A small masked image model, trained from scratch: arch vit, muon at rate 0.0063.
Rows from block 2, named by matrix and row number. Rows with one number belong to one neuron. Each number is 50 + 12 x the weight over its row's rms, rounded and kept within 0 to 99. All counts start at 0. After the name is the row's rms in percent of the matrix's.
# fc1: MLP up (model.blocks.2.mlp.fc1.weight, 640x160), inputs 0-159
# fc2: MLP down (model.blocks.2.mlp.fc2.weight, 160x640, transposed), outputs 0-159
fc1.150 059:46 58 40 50 56 53 44 36 27 45 58 45 54 60 49 68 51 57 31 59 37 44 61 87 57 40 52 52 47 50 42 38 44 52 68 59 47 52 51 45 32 55 55 41 32 46 41 56 60 38 40 60 29 60 52 19 31 41 49 51 33 72 54 46 53 60 37 31 55 71 67 46 43 54 62 42 57 50 72 32 73 48 61 52 62 49 53 55 46 49 66 57 52 61 46 52 35 25 53 47 65 51 53 43 65 58 44 61 47 41 58 57 35 61 49 24 38 41 45 42 72 29 52 64 61 63 48 70 32 53 40 49 50 52 40 65 47 43 77 73 29 36 64 42 47 47 41 42 29 44 56 51 73 75 47 62 52 72 57 45
fc1.151 095:53 59 35 19 66 41 51 28 54 37 51 52 47 51 59 39 49 43 47 45 52 46 40 57 52 50 58 49 49 78 47 69 51 28 53 41 50 56 53 37 54 42 73 56 70 36 52 65 34 64 46 35 48 56 64 28 48 51 33 46 53 41 66 65 46 62 52 66 36 55 30 56 50 62 30 46 32 61 35 60 57 46 55 49 46 65 42 41 48 54 57 47 60 69 57 72 29 38 28 33 76 55 68 45 63 38 32 41 45 53 43 55 57 50 52 34 72 48 67 60 47 26 39 54 31 52 66 63 42 52 27 50 53 54 43 52 63 41 60 41 68 55 74 50 76 31 62 53 36 44 37 34 44 42 60 69 47 51 48 58
fc1.152 100:58 37 57 37 50 41 62 70 47 51 38 60 44 58 48 71 56 62 57 54 35 45 51 65 24 52 58 58 46 51 46 33 52 37 20 49 65 64 38 62 56 63 44 52 38 46 61 46 57 61 40 40 53 74 37 43 55 46 53 59 69 69 61 54 39 58 34 49 32 41 44 64 64 72 76 64 74 57 53 66 51 44 59 59 33 41 33 59 40 48 46 73 34 60 40 41 56 45 37 38 56 45 29 53 46 29 53 52 77 53 52 73 51 55 76 64 46 46 41 57 47 51 47 41 46 41 34 51 50 36 43 40 22 30 63 29 68 65 38 63 46 37 58 50 52 34 54 53 57 40 43 54 44 55 43 36 52 43 20 51
fc1.153 118:48 34 39 43 57 34 42 49 39 68 44 41 40 36 34 61 48 34 44 94 44 54 45 50 61 66 51 44 23 48 34 43 53 27 34 60 40 64 54 72 38 49 57 47 54 44 52 66 53 41 47 62 46 46 45 74 42 50 43 42 56 52 40 53 49 47 47 45 66 66 42 42 45 34 42 68 55 58 59 38 50 83 46 44 80 47 38 68 33 37 68 32 57 36 42 55 31 57 47 66 55 58 60 39 66 48 45 48 46 32 40 38 54 51 47 55 44 54 44 60 45 53 45 52 57 59 66 78 71 47 31 42 40 66 66 46 53 47 54 40 57 65 63 39 48 29 40 45 56 67 65 57 41 54 15 59 46 58 39 47
fc1.154 096:70 57 45 39 48 22 50 48 29 53 56 38 59 52 55 65 34 37 56 55 79 42 51 55 67 45 55 46 52 56 65 50 40 70 55 59 52 56 55 57 65 46 72 57 55 45 46 50 59 38 40 43 42 50 65 79 66 46 51 52 37 65 55 49 52 74 48 60 51 46 53 35 55 51 50 36 43 37 49 44 59 52 46 48 70 34 48 56 29 42 38 34 47 54 74 63 46 51 56 69 54 36 61 33 34 45 42 43 57 19 36 44 26 39 38 47 23 67 67 41 51 59 50 52 57 71 44 64 52 29 62 43 46 58 51 21 46 62 47 53 58 68 21 56 70 58 50 31 30 53 49 50 57 46 49 29 32 62 46 57
fc1.155 132:41 69 46 34 55 35 43 47 65 45 43 52 30 74 54 43 65 32 46 33 41 54 54 55 60 67 57 46 64 51 49 50 41 40 75 64 47 34 56 44 54 49 47 52 33 41 80 54 61 65 27 46 53 53 40 47 47 53 58 55 43 44 47 57 56 56 54 59 44 37 31 66 54 46 53 53 50 46 52 55 44 63 48 67 73 72 62 30 57 59 68 43 50 56 44 49 70 48 48 57 63 58 47 29 45 45 38 34 34 49 28 63 58 33 53 48 55 47 60 53 40 33 24 27 46 61 52 39 45 39 43 67 37 59 27 56 55 44 70 57 23 90 49 40 63 31 56 63 53 51 45 63 35 33 66 60 45 66 55 35
fc1.156 118:62 55 37 62 53 58 64 40 32 39 42 53 57 62 72 74 34 46 59 59 26 55 34 73 42 46 33 48 53 52 48 33 49 38 56 49 28 43 51 52 43 36 45 62 55 49 53 37 50 35 34 61 54 55 38 56 59 23 57 33 45 47 56 47 55 54 65 51 46 71 28 59 55 63 67 56 64 53 57 53 54 61 55 63 43 58 29 37 38 26 46 37 54 54 41 62 78 45 56 19 64 37 52 41 47 62 44 38 53 51 39 43 55 63 41 46 32 47 42 71 55 65 43 77 55 40 57 64 41 42 69 66 65 59 47 53 44 48 37 66 38 50 60 51 49 30 45 23 59 57 49 52 68 72 42 40 46 62 49 77
fc1.157 109:55 51 50 51 41 53 26 63 45 55 53 44 25 49 59 35 33 50 54 44 31 30 50 54 70 47 43 49 41 38 50 53 55 23 58 59 27 45 57 48 40 61 56 35 68 50 50 54 62 67 58 38 42 21 38 42 66 60 53 47 44 43 77 55 58 33 35 63 48 47 58 53 52 62 39 32 64 65 62 45 72 35 53 64 51 57 45 40 44 44 68 48 49 83 64 38 53 38 51 31 44 56 39 54 57 28 53 45 47 64 41 37 42 60 51 59 53 52 50 54 33 32 62 51 59 38 24 56 59 36 56 48 48 60 67 39 60 36 57 65 61 46 57 62 31 57 55 14 64 58 70 68 45 52 74 65 44 49 54 51
fc1.158 079:65 46 50 68 53 42 61 47 49 36 56 39 50 38 38 37 47 42 52 56 58 35 38 60 46 45 44 66 49 45 31 68 67 23 51 85 69 63 31 57 48 51 50 54 59 59 64 40 36 59 28 37 50 63 56 48 52 48 40 61 45 48 29 58 26 39 32 60 43 51 70 54 68 69 39 61 47 42 60 82 47 54 73 43 45 45 42 55 40 50 73 54 51 48 61 42 38 36 61 46 62 49 33 38 55 64 18 41 39 49 39 39 44 56 62 42 51 57 62 34 51 61 31 35 56 58 67 59 48 51 37 32 33 43 54 31 60 75 44 54 48 65 53 62 51 70 21 55 53 45 68 55 43 46 40 46 53 47 58 51
fc1.159 077:54 64 52 50 58 64 48 56 51 62 38 66 54 45 34 54 47 54 63 57 40 44 48 64 45 44 37 51 81 53 62 39 67 50 33 36 59 54 47 54 49 46 34 23 50 61 84 39 69 47 49 46 37 50 61 74 45 28 38 43 60 27 60 61 58 46 53 52 54 37 51 49 44 55 55 58 40 54 37 49 35 53 28 44 62 56 54 48 41 66 47 28 43 45 36 31 43 52 32 55 76 38 66 27 75 48 52 58 22 49 35 42 52 58 48 76 53 57 50 51 70 38 44 35 63 51 58 40 45 50 46 61 50 56 27 72 59 59 39 53 57 58 30 46 50 55 59 40 45 40 86 29 61 55 47 49 41 46 65 45
fc1.160 110:44 58 33 35 74 54 55 35 26 39 54 54 21 63 40 45 48 41 58 65 40 61 63 60 49 37 45 36 57 65 45 32 59 27 50 22 55 39 47 47 53 49 39 40 45 50 28 67 75 58 43 43 81 44 47 41 43 65 49 47 44 48 73 56 49 44 68 38 45 61 59 52 60 48 47 55 40 59 65 60 46 45 58 53 83 40 52 61 59 48 39 52 53 61 57 62 63 44 43 43 39 37 45 51 65 38 53 40 38 52 58 54 30 34 58 56 37 46 47 53 49 28 72 44 38 56 36 64 44 59 56 39 32 54 61 61 75 45 57 60 64 67 80 48 45 46 32 47 43 45 48 47 48 58 77 53 49 78 46 40
fc1.161 074:59 41 38 80 56 49 59 60 55 20 51 60 55 62 51 63 42 57 52 44 36 43 63 50 45 44 46 48 43 45 58 38 66 55 35 32 41 51 47 52 45 55 59 47 47 51 50 52 46 43 47 52 41 18 45 61 43 31 56 65 59 56 63 51 60 46 62 82 61 52 59 44 34 55 20 49 53 53 46 44 46 29 51 46 61 44 67 55 46 68 44 32 43 37 55 34 51 34 44 58 42 41 46 35 48 50 59 30 49 67 69 46 50 58 44 69 55 47 56 41 61 73 56 52 81 33 45 68 62 42 72 63 51 59 28 49 42 46 36 58 50 63 45 56 26 69 40 40 59 45 59 76 16 51 71 39 38 38 45 34
fc1.162 101:41 53 53 75 57 60 50 58 55 53 75 42 44 24 54 46 45 60 61 68 29 49 25 52 62 45 32 49 42 60 32 59 59 20 52 47 35 37 46 55 46 68 46 81 58 32 58 31 54 51 49 75 41 41 42 49 39 47 49 33 47 54 39 49 45 34 64 46 37 59 59 40 49 54 54 57 65 55 67 34 47 33 39 52 50 77 44 32 45 64 44 47 37 41 54 54 51 56 35 65 60 52 29 51 45 46 48 60 62 36 55 40 47 32 51 63 48 63 54 40 58 62 40 57 68 25 60 30 41 72 57 35 77 30 52 42 50 49 52 49 36 54 56 45 37 44 51 54 62 64 35 49 56 46 73 64 68 56 76 46
fc1.163 087:57 71 81 61 53 35 30 33 43 36 42 37 47 62 45 46 51 47 43 44 43 48 53 56 63 41 28 24 46 60 52 53 55 17 71 38 42 44 61 55 50 36 49 60 42 61 44 43 57 62 31 60 60 53 59 49 66 35 55 48 62 49 43 48 63 53 46 51 61 65 59 64 74 44 48 11 65 60 52 51 48 32 49 51 82 55 40 54 50 59 56 46 48 50 53 69 43 34 31 35 55 55 48 57 50 51 31 66 67 54 60 60 32 45 53 34 44 60 54 50 39 55 49 31 47 53 55 68 53 51 66 38 47 45 32 66 60 34 34 44 59 42 56 69 36 48 44 79 42 40 54 49 49 46 83 56 40 64 44 42
fc1.164 086:78 56 48 68 63 40 34 45 49 45 51 48 47 66 50 51 43 47 60 52 46 62 26 56 59 56 40 37 40 50 44 47 58 38 20 42 38 58 71 67 65 46 48 30 51 32 23 50 45 60 68 55 50 36 30 32 52 48 56 65 44 67 35 55 65 23 49 60 50 58 42 29 55 65 56 37 41 43 59 62 42 55 31 48 56 53 31 74 67 52 52 69 71 58 84 48 73 50 58 45 48 43 79 43 52 27 41 56 42 38 42 32 49 51 42 55 54 46 54 60 77 56 46 48 52 45 43 55 48 53 55 47 48 52 53 42 67 39 53 73 74 32 42 55 29 41 64 54 55 58 52 34 53 38 44 59 50 49 53 52
fc1.165 115:41 41 43 40 62 61 53 38 68 48 22 57 42 54 58 60 27 49 79 48 41 52 51 62 46 59 45 42 49 58 49 51 54 39 55 44 31 47 61 29 68 61 71 30 69 38 30 37 50 74 64 45 39 34 64 39 21 56 48 64 51 41 70 52 42 46 62 42 30 54 29 58 64 53 47 69 47 43 38 44 40 51 56 44 56 53 53 39 71 58 38 38 65 47 52 46 53 55 58 34 36 61 60 45 56 41 61 63 59 53 85 44 61 46 51 40 35 38 51 47 74 45 33 60 67 60 30 53 63 60 51 44 73 32 65 33 66 50 55 61 42 73 50 51 61 45 52 51 46 28 54 60 41 47 44 46 52 49 47 27
fc1.166 129:27 47 70 46 45 56 68 36 37 57 51 58 40 46 39 42 68 33 49 56 56 50 52 73 56 63 34 72 44 49 58 74 67 48 47 62 34 35 50 51 45 57 65 56 25 55 50 47 50 49 45 61 64 46 42 55 48 38 51 55 39 53 58 48 45 54 53 48 41 77 72 52 45 57 37 48 43 36 56 39 56 49 50 47 63 41 55 30 43 48 21 39 54 66 59 38 53 41 59 73 85 67 48 63 34 58 41 61 17 30 57 56 35 38 50 67 56 43 51 59 49 56 37 35 61 56 60 51 35 66 55 49 43 52 49 54 54 34 43 34 30 54 50 46 66 52 39 71 21 40 43 73 39 32 53 60 31 58 62 64
fc1.167 096:47 52 37 69 65 61 63 53 66 55 55 66 54 27 49 55 28 62 35 68 62 42 46 57 63 33 32 32 42 59 43 53 33 50 57 31 32 65 54 50 49 52 71 39 65 37 26 46 35 32 53 62 53 47 40 45 50 79 62 61 38 56 55 36 68 36 41 41 36 62 43 45 45 57 41 38 43 40 63 32 35 56 49 33 54 29 66 46 57 54 61 41 77 65 64 47 65 62 36 69 57 48 40 51 40 32 51 55 54 64 67 61 39 51 76 64 44 50 35 60 63 41 59 39 60 57 75 52 47 33 37 45 50 50 51 48 22 59 65 41 34 57 54 47 45 47 37 57 45 46 61 60 54 51 50 40 53 26 45 36
fc1.168 088:31 72 76 51 53 32 65 50 64 56 37 49 48 36 43 48 61 48 57 57 44 31 40 54 65 43 60 55 31 42 42 31 61 37 64 51 66 60 57 70 58 33 54 65 59 55 71 27 59 58 42 29 47 46 60 28 47 30 64 68 35 45 51 23 53 39 42 39 41 49 51 45 61 26 36 31 57 52 37 37 54 68 29 51 50 49 45 40 47 49 49 55 26 41 46 44 47 67 47 36 46 50 57 56 66 57 54 46 38 39 60 60 38 61 54 40 53 72 56 63 58 68 63 59 62 45 50 42 42 51 65 40 40 37 39 41 67 52 53 40 49 42 68 47 48 59 38 85 42 37 53 65 68 46 70 68 54 70 55 38
fc1.169 092:50 56 48 39 61 45 32 64 45 27 46 46 54 41 51 51 44 47 59 54 63 59 44 45 62 43 44 44 34 24 44 45 36 72 37 41 34 64 67 34 58 45 55 64 71 43 33 46 41 63 55 53 34 25 37 55 35 66 41 32 62 57 35 72 52 29 70 51 68 59 45 39 26 50 43 59 54 42 44 39 28 54 45 41 60 39 24 34 61 48 38 34 61 36 57 65 56 36 40 48 36 54 63 61 43 43 44 66 49 58 55 48 64 63 43 53 34 57 67 77 47 54 36 46 75 47 49 71 53 37 60 59 54 62 66 57 65 61 47 55 63 56 53 47 53 40 45 39 41 63 42 57 45 60 30 39 68 57 29 74
fc1.170 115:53 50 46 53 70 34 63 40 40 64 78 54 62 51 69 39 49 66 52 59 39 52 65 64 62 37 53 42 39 58 48 39 27 32 28 59 49 36 45 48 44 56 66 57 43 51 56 49 53 41 56 52 62 39 45 45 60 50 42 50 37 53 72 54 62 32 38 44 28 54 46 50 56 66 66 53 46 45 50 49 72 35 56 65 39 43 61 51 53 42 57 33 56 80 59 68 67 33 15 47 72 58 23 52 44 41 49 40 60 58 60 41 45 44 60 43 53 41 47 55 38 56 47 40 75 46 31 54 56 29 50 52 60 70 56 78 51 56 31 30 54 53 53 56 50 51 57 49 29 61 62 62 31 39 62 55 46 27 43 29
fc1.171 067:32 37 46 45 54 40 41 40 55 59 58 62 51 32 61 63 45 58 46 44 57 66 62 55 61 30 66 51 50 67 41 51 62 49 54 32 55 47 58 66 57 32 73 62 48 60 58 55 31 40 38 33 40 56 31 59 75 46 42 57 51 42 44 41 49 41 42 38 56 50 41 49 74 50 65 80 57 45 51 57 51 39 42 58 37 66 45 45 53 48 42 47 46 80 34 54 59 52 36 32 58 52 46 51 37 59 50 37 51 44 46 66 69 61 59 60 37 74 55 44 50 54 34 52 62 53 51 76 53 49 40 43 19 23 45 47 85 49 39 81 45 54 46 38 29 46 39 57 36 38 49 73 38 33 64 52 39 58 43 42
fc2.150 065:60 48 66 46 51 34 50 22 28 20 47 48 54 45 26 58 65 51 42 55 52 55 59 51 58 49 60 51 60 67 36 48 50 50 68 53 64 45 51 70 62 52 58 38 39 60 32 51 34 55 56 78 34 63 53 53 42 39 43 57 33 65 71 50 54 38 44 43 58 56 57 61 28 60 51 31 72 51 68 49 46 54 63 67 64 44 55 58 47 68 66 56 79 55 51 45 48 32 58 45 75 50 45 34 41 50 59 51 53 50 41 55 15 36 41 41 53 35 44 56 70 32 37 41 45 45 60 58 48 62 21 39 59 43 53 49 64 42 55 44 59 61 71 43 42 31 45 54 64 47 39 29 48 47 51 69 40 67 55 38
fc2.151 095:48 69 58 33 45 49 31 62 43 42 50 25 57 56 26 63 55 57 46 69 48 49 31 51 60 40 61 68 42 61 27 51 65 19 64 47 39 46 60 48 48 32 58 47 42 50 53 38 64 42 54 63 52 51 61 49 68 35 50 70 39 54 43 54 36 49 51 63 36 19 45 42 37 43 69 66 43 49 55 56 34 80 55 52 39 62 43 44 55 52 77 49 44 75 69 34 46 68 45 75 46 62 65 51 40 43 66 47 54 61 28 62 63 33 53 45 47 39 87 54 59 39 43 70 47 49 60 59 58 55 52 34 59 40 49 44 66 44 51 51 47 47 39 54 46 58 58 54 39 47 50 29 32 36 58 52 47 44 36 58
fc2.152 080:79 34 69 36 46 62 20 63 48 56 35 61 34 49 44 53 56 58 44 55 46 61 51 54 29 65 60 52 48 43 58 76 26 49 28 40 57 74 55 40 54 58 54 76 60 59 59 72 51 53 42 49 40 54 66 46 67 53 63 40 58 48 60 60 58 72 21 68 24 52 53 61 33 34 64 49 58 52 60 38 32 49 56 48 43 46 38 58 38 61 52 74 51 59 33 38 36 36 41 56 59 42 44 57 67 34 71 56 68 43 44 45 54 56 72 60 63 36 39 71 59 61 42 35 48 52 31 32 50 41 54 49 32 43 43 37 60 53 43 52 39 50 60 55 51 41 38 56 48 37 57 49 57 59 68 44 40 54 39 38
fc2.153 128:40 70 47 53 56 35 49 64 62 51 58 47 70 45 66 59 67 36 29 58 73 39 41 50 50 52 80 27 60 53 40 59 51 50 54 20 49 34 52 32 38 68 50 58 48 60 53 61 48 63 32 39 60 56 60 35 36 49 43 55 38 42 43 52 74 47 53 62 43 51 58 50 30 28 41 34 52 44 53 72 56 50 75 37 57 46 54 40 29 51 66 39 41 59 15 66 42 50 58 36 58 52 49 35 38 39 27 38 61 26 47 60 45 44 59 39 41 43 49 60 50 43 30 51 57 53 74 56 57 57 51 53 48 60 40 61 46 43 66 42 49 61 73 57 32 43 48 50 48 53 75 26 68 57 48 44 51 47 62 46
fc2.154 081:49 43 35 40 47 38 65 67 46 54 42 36 53 62 62 64 47 28 26 48 44 52 35 53 64 44 53 47 44 45 57 38 60 36 58 61 36 56 48 56 40 42 45 56 18 47 45 65 49 59 33 59 47 39 44 61 35 54 39 54 58 74 45 68 49 76 34 57 53 61 47 62 62 57 43 39 64 55 25 37 56 77 46 36 54 70 70 35 54 61 47 53 43 67 48 45 42 51 28 49 54 44 72 53 42 46 65 54 57 35 61 44 21 57 67 43 50 34 44 33 44 48 48 39 65 56 49 64 68 56 69 57 63 57 47 47 60 49 50 14 50 48 74 44 58 41 63 42 44 69 64 36 44 33 48 56 28 66 36 50
fc2.155 160:57 44 66 60 29 59 24 45 63 50 42 61 51 42 37 63 55 60 59 31 67 53 70 50 41 39 41 45 68 65 47 56 46 51 61 49 38 58 44 55 40 50 60 54 64 60 49 39 34 72 57 53 30 39 65 66 65 35 35 26 39 63 47 67 27 73 48 68 55 68 33 56 76 45 39 53 42 52 60 45 61 39 51 35 70 45 32 33 57 69 58 37 38 42 55 62 37 75 55 55 68 54 63 55 56 36 58 66 57 50 40 43 42 58 41 33 57 63 46 58 53 68 44 25 38 37 48 46 46 29 46 38 52 46 50 47 28 39 47 73 45 29 46 41 51 46 39 57 30 59 45 57 54 44 39 49 73 56 55 46
fc2.156 119:29 35 59 52 66 61 70 58 67 42 68 50 62 55 45 42 33 42 23 56 55 49 44 38 56 69 42 62 77 57 51 45 38 52 46 65 63 46 33 45 48 56 54 36 41 43 53 43 71 42 64 62 58 67 45 57 57 71 58 49 58 34 62 47 53 50 65 59 45 43 53 52 51 73 52 48 80 27 54 47 36 45 50 52 58 50 45 46 45 34 47 34 52 34 20 79 56 59 49 57 23 47 47 47 44 80 56 54 63 61 59 50 69 50 42 63 56 57 50 31 47 48 34 42 44 64 52 38 38 38 50 48 24 33 54 28 69 46 25 43 32 41 67 42 47 61 45 61 38 49 57 41 39 68 39 44 51 52 39 48
fc2.157 117:66 22 46 53 51 83 29 30 29 50 77 42 48 27 45 41 35 47 38 81 63 60 50 56 06 60 55 52 54 39 48 48 33 25 32 50 64 35 54 62 71 44 67 48 26 44 35 54 58 44 54 35 42 45 56 55 54 44 50 53 52 23 77 51 71 40 50 64 58 50 54 40 61 45 37 50 36 50 57 35 44 49 54 46 56 52 54 58 62 42 46 70 39 57 37 45 41 55 54 36 45 51 50 49 54 54 47 71 37 67 69 46 45 61 57 58 63 67 46 65 41 51 54 41 62 56 42 76 57 61 54 55 33 54 42 59 58 46 38 39 47 32 61 60 49 44 50 49 56 54 45 57 40 59 61 54 41 63 56 55
fc2.158 078:72 37 54 48 40 71 28 62 47 34 58 37 88 47 38 62 40 55 65 45 53 51 34 46 48 61 48 46 57 36 30 44 50 20 61 71 49 61 48 61 49 55 37 58 55 59 55 41 40 40 51 59 49 69 44 42 55 34 42 65 52 58 46 73 66 44 58 56 59 28 35 66 43 54 56 46 86 33 62 54 52 61 33 48 53 48 49 57 50 41 51 61 57 40 49 47 42 46 44 35 49 58 43 44 64 52 68 67 41 45 50 37 75 57 33 37 28 42 43 49 57 66 32 48 45 50 45 50 47 36 43 25 66 46 58 32 31 45 38 39 66 66 71 59 59 76 34 67 43 49 44 35 54 41 50 43 44 47 39 48
fc2.159 077:70 55 48 71 59 51 39 41 60 59 24 33 64 42 56 49 45 39 53 53 52 44 48 50 50 43 58 67 52 46 21 50 52 45 65 52 59 45 46 30 52 48 50 40 72 25 56 48 45 54 59 49 55 66 49 63 58 64 47 45 62 80 37 66 31 50 60 79 38 50 52 44 44 55 55 36 62 35 13 60 36 47 57 51 39 53 55 33 76 71 34 69 45 50 70 59 49 32 42 47 39 52 56 36 42 51 54 64 59 44 40 45 38 46 61 63 59 46 80 34 36 48 41 54 34 48 53 48 26 62 43 52 69 61 50 53 45 40 50 54 49 55 70 53 48 42 51 26 31 56 56 67 31 37 49 48 57 67 59 31
fc2.160 114:50 59 67 49 59 63 37 47 44 56 48 45 37 26 32 63 51 57 51 39 40 42 65 47 53 45 46 36 56 35 27 47 48 42 44 61 48 43 31 48 48 39 57 38 72 43 29 51 47 45 51 29 68 36 33 63 77 72 64 56 61 43 54 34 60 29 55 54 57 51 66 63 74 39 74 53 63 16 44 28 49 80 51 47 45 45 33 59 53 72 35 59 62 50 57 49 62 47 34 47 46 58 57 35 48 47 57 36 46 59 56 51 40 52 41 51 42 43 72 48 38 50 57 37 38 53 41 63 37 57 29 59 40 62 47 69 53 34 65 56 80 43 52 70 46 63 42 34 50 41 42 37 48 62 49 46 47 60 72 46
fc2.161 069:42 55 49 61 54 37 50 75 53 45 51 45 48 15 78 32 36 60 60 51 68 61 54 57 46 82 26 62 44 45 56 44 58 65 46 65 60 83 61 46 60 42 43 46 43 31 59 27 38 52 42 61 48 43 59 42 58 60 54 43 73 39 41 34 56 55 56 65 62 66 32 35 48 56 51 52 33 53 51 39 46 45 47 52 58 52 58 44 29 51 39 37 62 61 45 28 45 31 48 42 42 54 54 57 65 61 42 52 50 65 57 40 64 51 42 62 39 71 48 56 42 65 49 66 39 40 24 84 59 57 47 57 47 43 44 48 48 52 55 17 55 31 68 49 38 50 34 57 30 44 51 62 48 46 56 49 56 37 48 58
fc2.162 102:55 27 26 67 65 31 37 41 61 57 67 41 38 57 48 38 48 42 45 57 54 55 35 60 62 61 31 37 38 67 64 54 33 69 68 41 51 18 81 52 51 52 64 42 24 25 49 39 43 76 27 37 61 47 32 35 45 50 46 40 61 40 36 52 58 48 68 47 52 54 64 50 43 52 52 62 54 65 44 47 40 42 51 30 59 50 43 57 48 60 44 40 55 34 57 65 51 35 58 65 59 59 44 52 53 54 43 46 69 60 55 46 45 47 34 57 69 42 38 37 51 38 41 65 32 38 40 34 48 37 72 55 51 38 61 38 64 55 67 71 55 47 53 63 50 49 62 57 53 46 40 62 85 61 44 39 59 60 59 46
fc2.163 089:58 52 50 49 45 40 44 29 67 34 69 56 71 43 54 57 26 61 54 67 77 55 61 29 40 37 42 45 62 65 39 57 50 57 66 61 35 62 59 48 44 52 28 27 53 63 50 61 62 54 38 50 41 35 40 53 42 48 50 67 35 53 59 36 44 25 59 61 41 44 40 12 50 47 59 74 64 45 45 61 34 51 44 44 40 42 43 73 35 43 59 44 46 55 38 47 52 18 62 35 46 50 45 46 55 65 46 39 47 64 65 41 36 59 47 69 44 49 23 42 69 48 40 47 65 46 62 46 61 56 55 64 59 57 48 40 36 54 49 45 44 63 56 71 42 55 78 35 49 56 61 60 52 33 55 42 61 56 71 51
fc2.164 075:33 62 35 52 61 44 52 38 49 61 61 47 56 47 39 64 46 67 47 78 54 23 40 44 64 46 37 75 41 48 64 58 66 19 56 42 67 49 54 63 51 33 34 40 61 42 33 44 66 54 57 58 56 59 43 40 41 62 38 46 40 63 41 30 64 22 45 41 55 52 51 57 39 73 59 51 61 47 48 46 63 56 49 22 71 58 51 43 61 46 60 46 25 51 58 26 76 28 41 42 53 59 46 43 48 28 36 46 64 50 50 40 60 45 31 62 64 24 51 37 41 51 50 64 47 56 50 49 43 62 65 48 48 60 60 54 43 31 49 54 36 40 72 52 38 53 55 53 42 47 58 51 80 32 42 60 48 65 50 41
fc2.165 110:52 42 36 73 70 72 43 25 50 62 80 60 29 69 37 55 47 54 39 42 51 56 60 48 78 43 30 58 44 42 38 55 46 50 50 37 61 48 43 55 42 52 54 53 45 66 33 61 45 48 56 60 64 53 55 26 46 59 36 43 30 55 49 34 30 63 64 31 48 33 61 42 60 36 66 45 59 51 54 58 65 55 62 41 47 65 46 49 40 36 50 57 47 69 64 45 44 43 58 38 57 54 57 61 44 64 55 59 41 68 54 33 40 44 54 46 43 50 60 26 74 33 58 29 28 57 50 50 73 48 61 37 37 41 42 59 53 49 71 56 66 37 45 14 53 63 39 55 44 57 40 26 47 42 54 56 55 63 61 57
fc2.166 127:60 53 54 45 80 28 55 31 42 61 36 36 69 47 42 43 27 59 66 52 54 60 54 61 36 36 30 69 68 30 54 36 51 58 45 40 49 35 58 47 47 68 48 40 35 61 39 42 48 51 53 77 60 37 38 60 54 44 59 47 63 58 48 80 46 59 47 50 34 65 77 37 66 67 58 40 51 40 64 49 54 49 54 48 80 58 41 46 24 49 39 56 64 36 39 64 38 53 64 48 48 52 44 55 41 50 52 39 63 41 44 45 39 60 49 53 58 48 82 44 37 72 33 41 26 61 40 51 41 40 69 36 67 53 43 49 49 49 71 36 41 50 49 63 46 53 55 53 50 60 43 41 45 44 34 41 39 60 61 27
fc2.167 092:26 34 27 61 52 28 36 50 54 37 49 42 69 37 35 54 48 61 39 36 54 52 33 49 67 53 58 23 66 39 52 67 71 48 55 38 45 54 47 64 43 60 49 44 52 37 66 66 65 30 67 80 44 28 30 63 65 52 62 48 78 54 45 52 50 51 55 51 48 57 47 44 55 49 47 52 52 63 59 48 57 51 50 60 43 58 66 47 45 46 60 34 51 43 51 32 52 39 39 21 51 42 48 45 46 65 52 64 58 49 56 45 51 71 66 40 34 67 68 46 50 46 60 50 58 48 54 37 26 43 29 43 63 20 52 65 68 59 47 67 30 73 43 45 59 46 44 54 43 55 73 43 56 68 33 46 40 62 64 36
fc2.168 089:50 56 50 36 63 31 60 55 86 62 23 59 56 48 51 44 59 37 40 45 46 44 63 68 57 56 66 46 50 43 48 48 38 42 49 38 55 27 62 54 53 41 53 71 53 47 45 69 64 56 55 52 57 36 48 33 52 59 63 37 52 59 53 58 49 15 59 30 49 47 28 70 56 50 39 42 57 33 64 49 27 58 55 43 47 41 37 27 45 46 62 60 65 56 51 43 46 46 37 18 41 36 45 49 49 65 54 45 42 63 32 62 44 26 36 53 59 66 61 75 48 59 46 23 35 49 46 55 36 46 40 47 49 43 35 49 69 50 51 65 56 71 63 62 50 61 51 78 33 35 54 58 54 42 42 67 50 63 63 57
fc2.169 093:51 52 58 67 56 47 78 63 58 62 61 62 64 43 64 52 40 65 57 54 51 45 39 56 51 37 56 45 38 57 47 29 57 70 57 68 68 58 86 51 48 46 64 64 60 33 59 62 46 47 49 47 53 41 45 43 31 56 52 55 52 72 40 26 34 40 51 75 40 60 49 53 39 26 53 52 56 48 55 38 40 44 53 48 48 45 54 22 43 56 65 65 33 57 28 62 58 42 38 51 38 68 31 34 23 61 53 39 52 56 31 40 73 62 58 37 56 59 38 42 57 44 55 29 42 52 59 63 53 35 49 57 46 68 56 34 25 51 58 38 34 32 56 54 48 67 39 52 41 32 45 36 44 33 70 62 53 39 51 57
fc2.170 130:61 55 53 50 68 50 28 51 22 57 59 27 51 61 66 44 61 58 51 46 42 66 43 49 77 45 53 24 46 59 81 40 49 56 39 57 59 44 31 65 60 65 53 38 69 53 38 44 66 51 38 47 46 44 47 38 44 45 48 55 56 38 63 61 44 43 45 48 46 58 18 29 59 61 64 27 51 54 36 45 35 51 42 64 51 39 57 80 81 66 46 38 43 35 49 51 60 61 43 49 43 52 37 55 52 51 67 54 41 58 47 54 58 60 67 66 39 66 65 55 65 53 58 41 61 26 50 50 49 34 43 53 62 25 54 67 51 52 48 50 48 72 50 42 56 54 36 53 34 47 56 51 48 32 38 61 25 58 37 30
fc2.171 065:47 39 49 56 66 66 55 28 72 41 53 57 50 50 41 42 39 57 49 67 63 53 51 54 58 50 58 36 44 56 44 44 52 48 37 30 60 46 63 67 42 43 59 57 52 66 43 53 26 49 40 66 69 43 47 47 49 55 52 43 49 54 56 42 64 52 44 49 47 56 50 54 68 51 67 69 52 52 48 40 44 37 61 51 50 61 56 60 41 40 47 48 49 59 58 49 60 51 40 54 64 50 34 54 28 48 48 41 44 47 41 48 66 60 75 60 24 42 43 08 54 67 48 47 23 56 49 61 62 35 50 59 18 24 58 33 60 41 34 39 41 69 56 41 48 30 50 74 25 29 42 65 74 59 61 67 23 71 39 53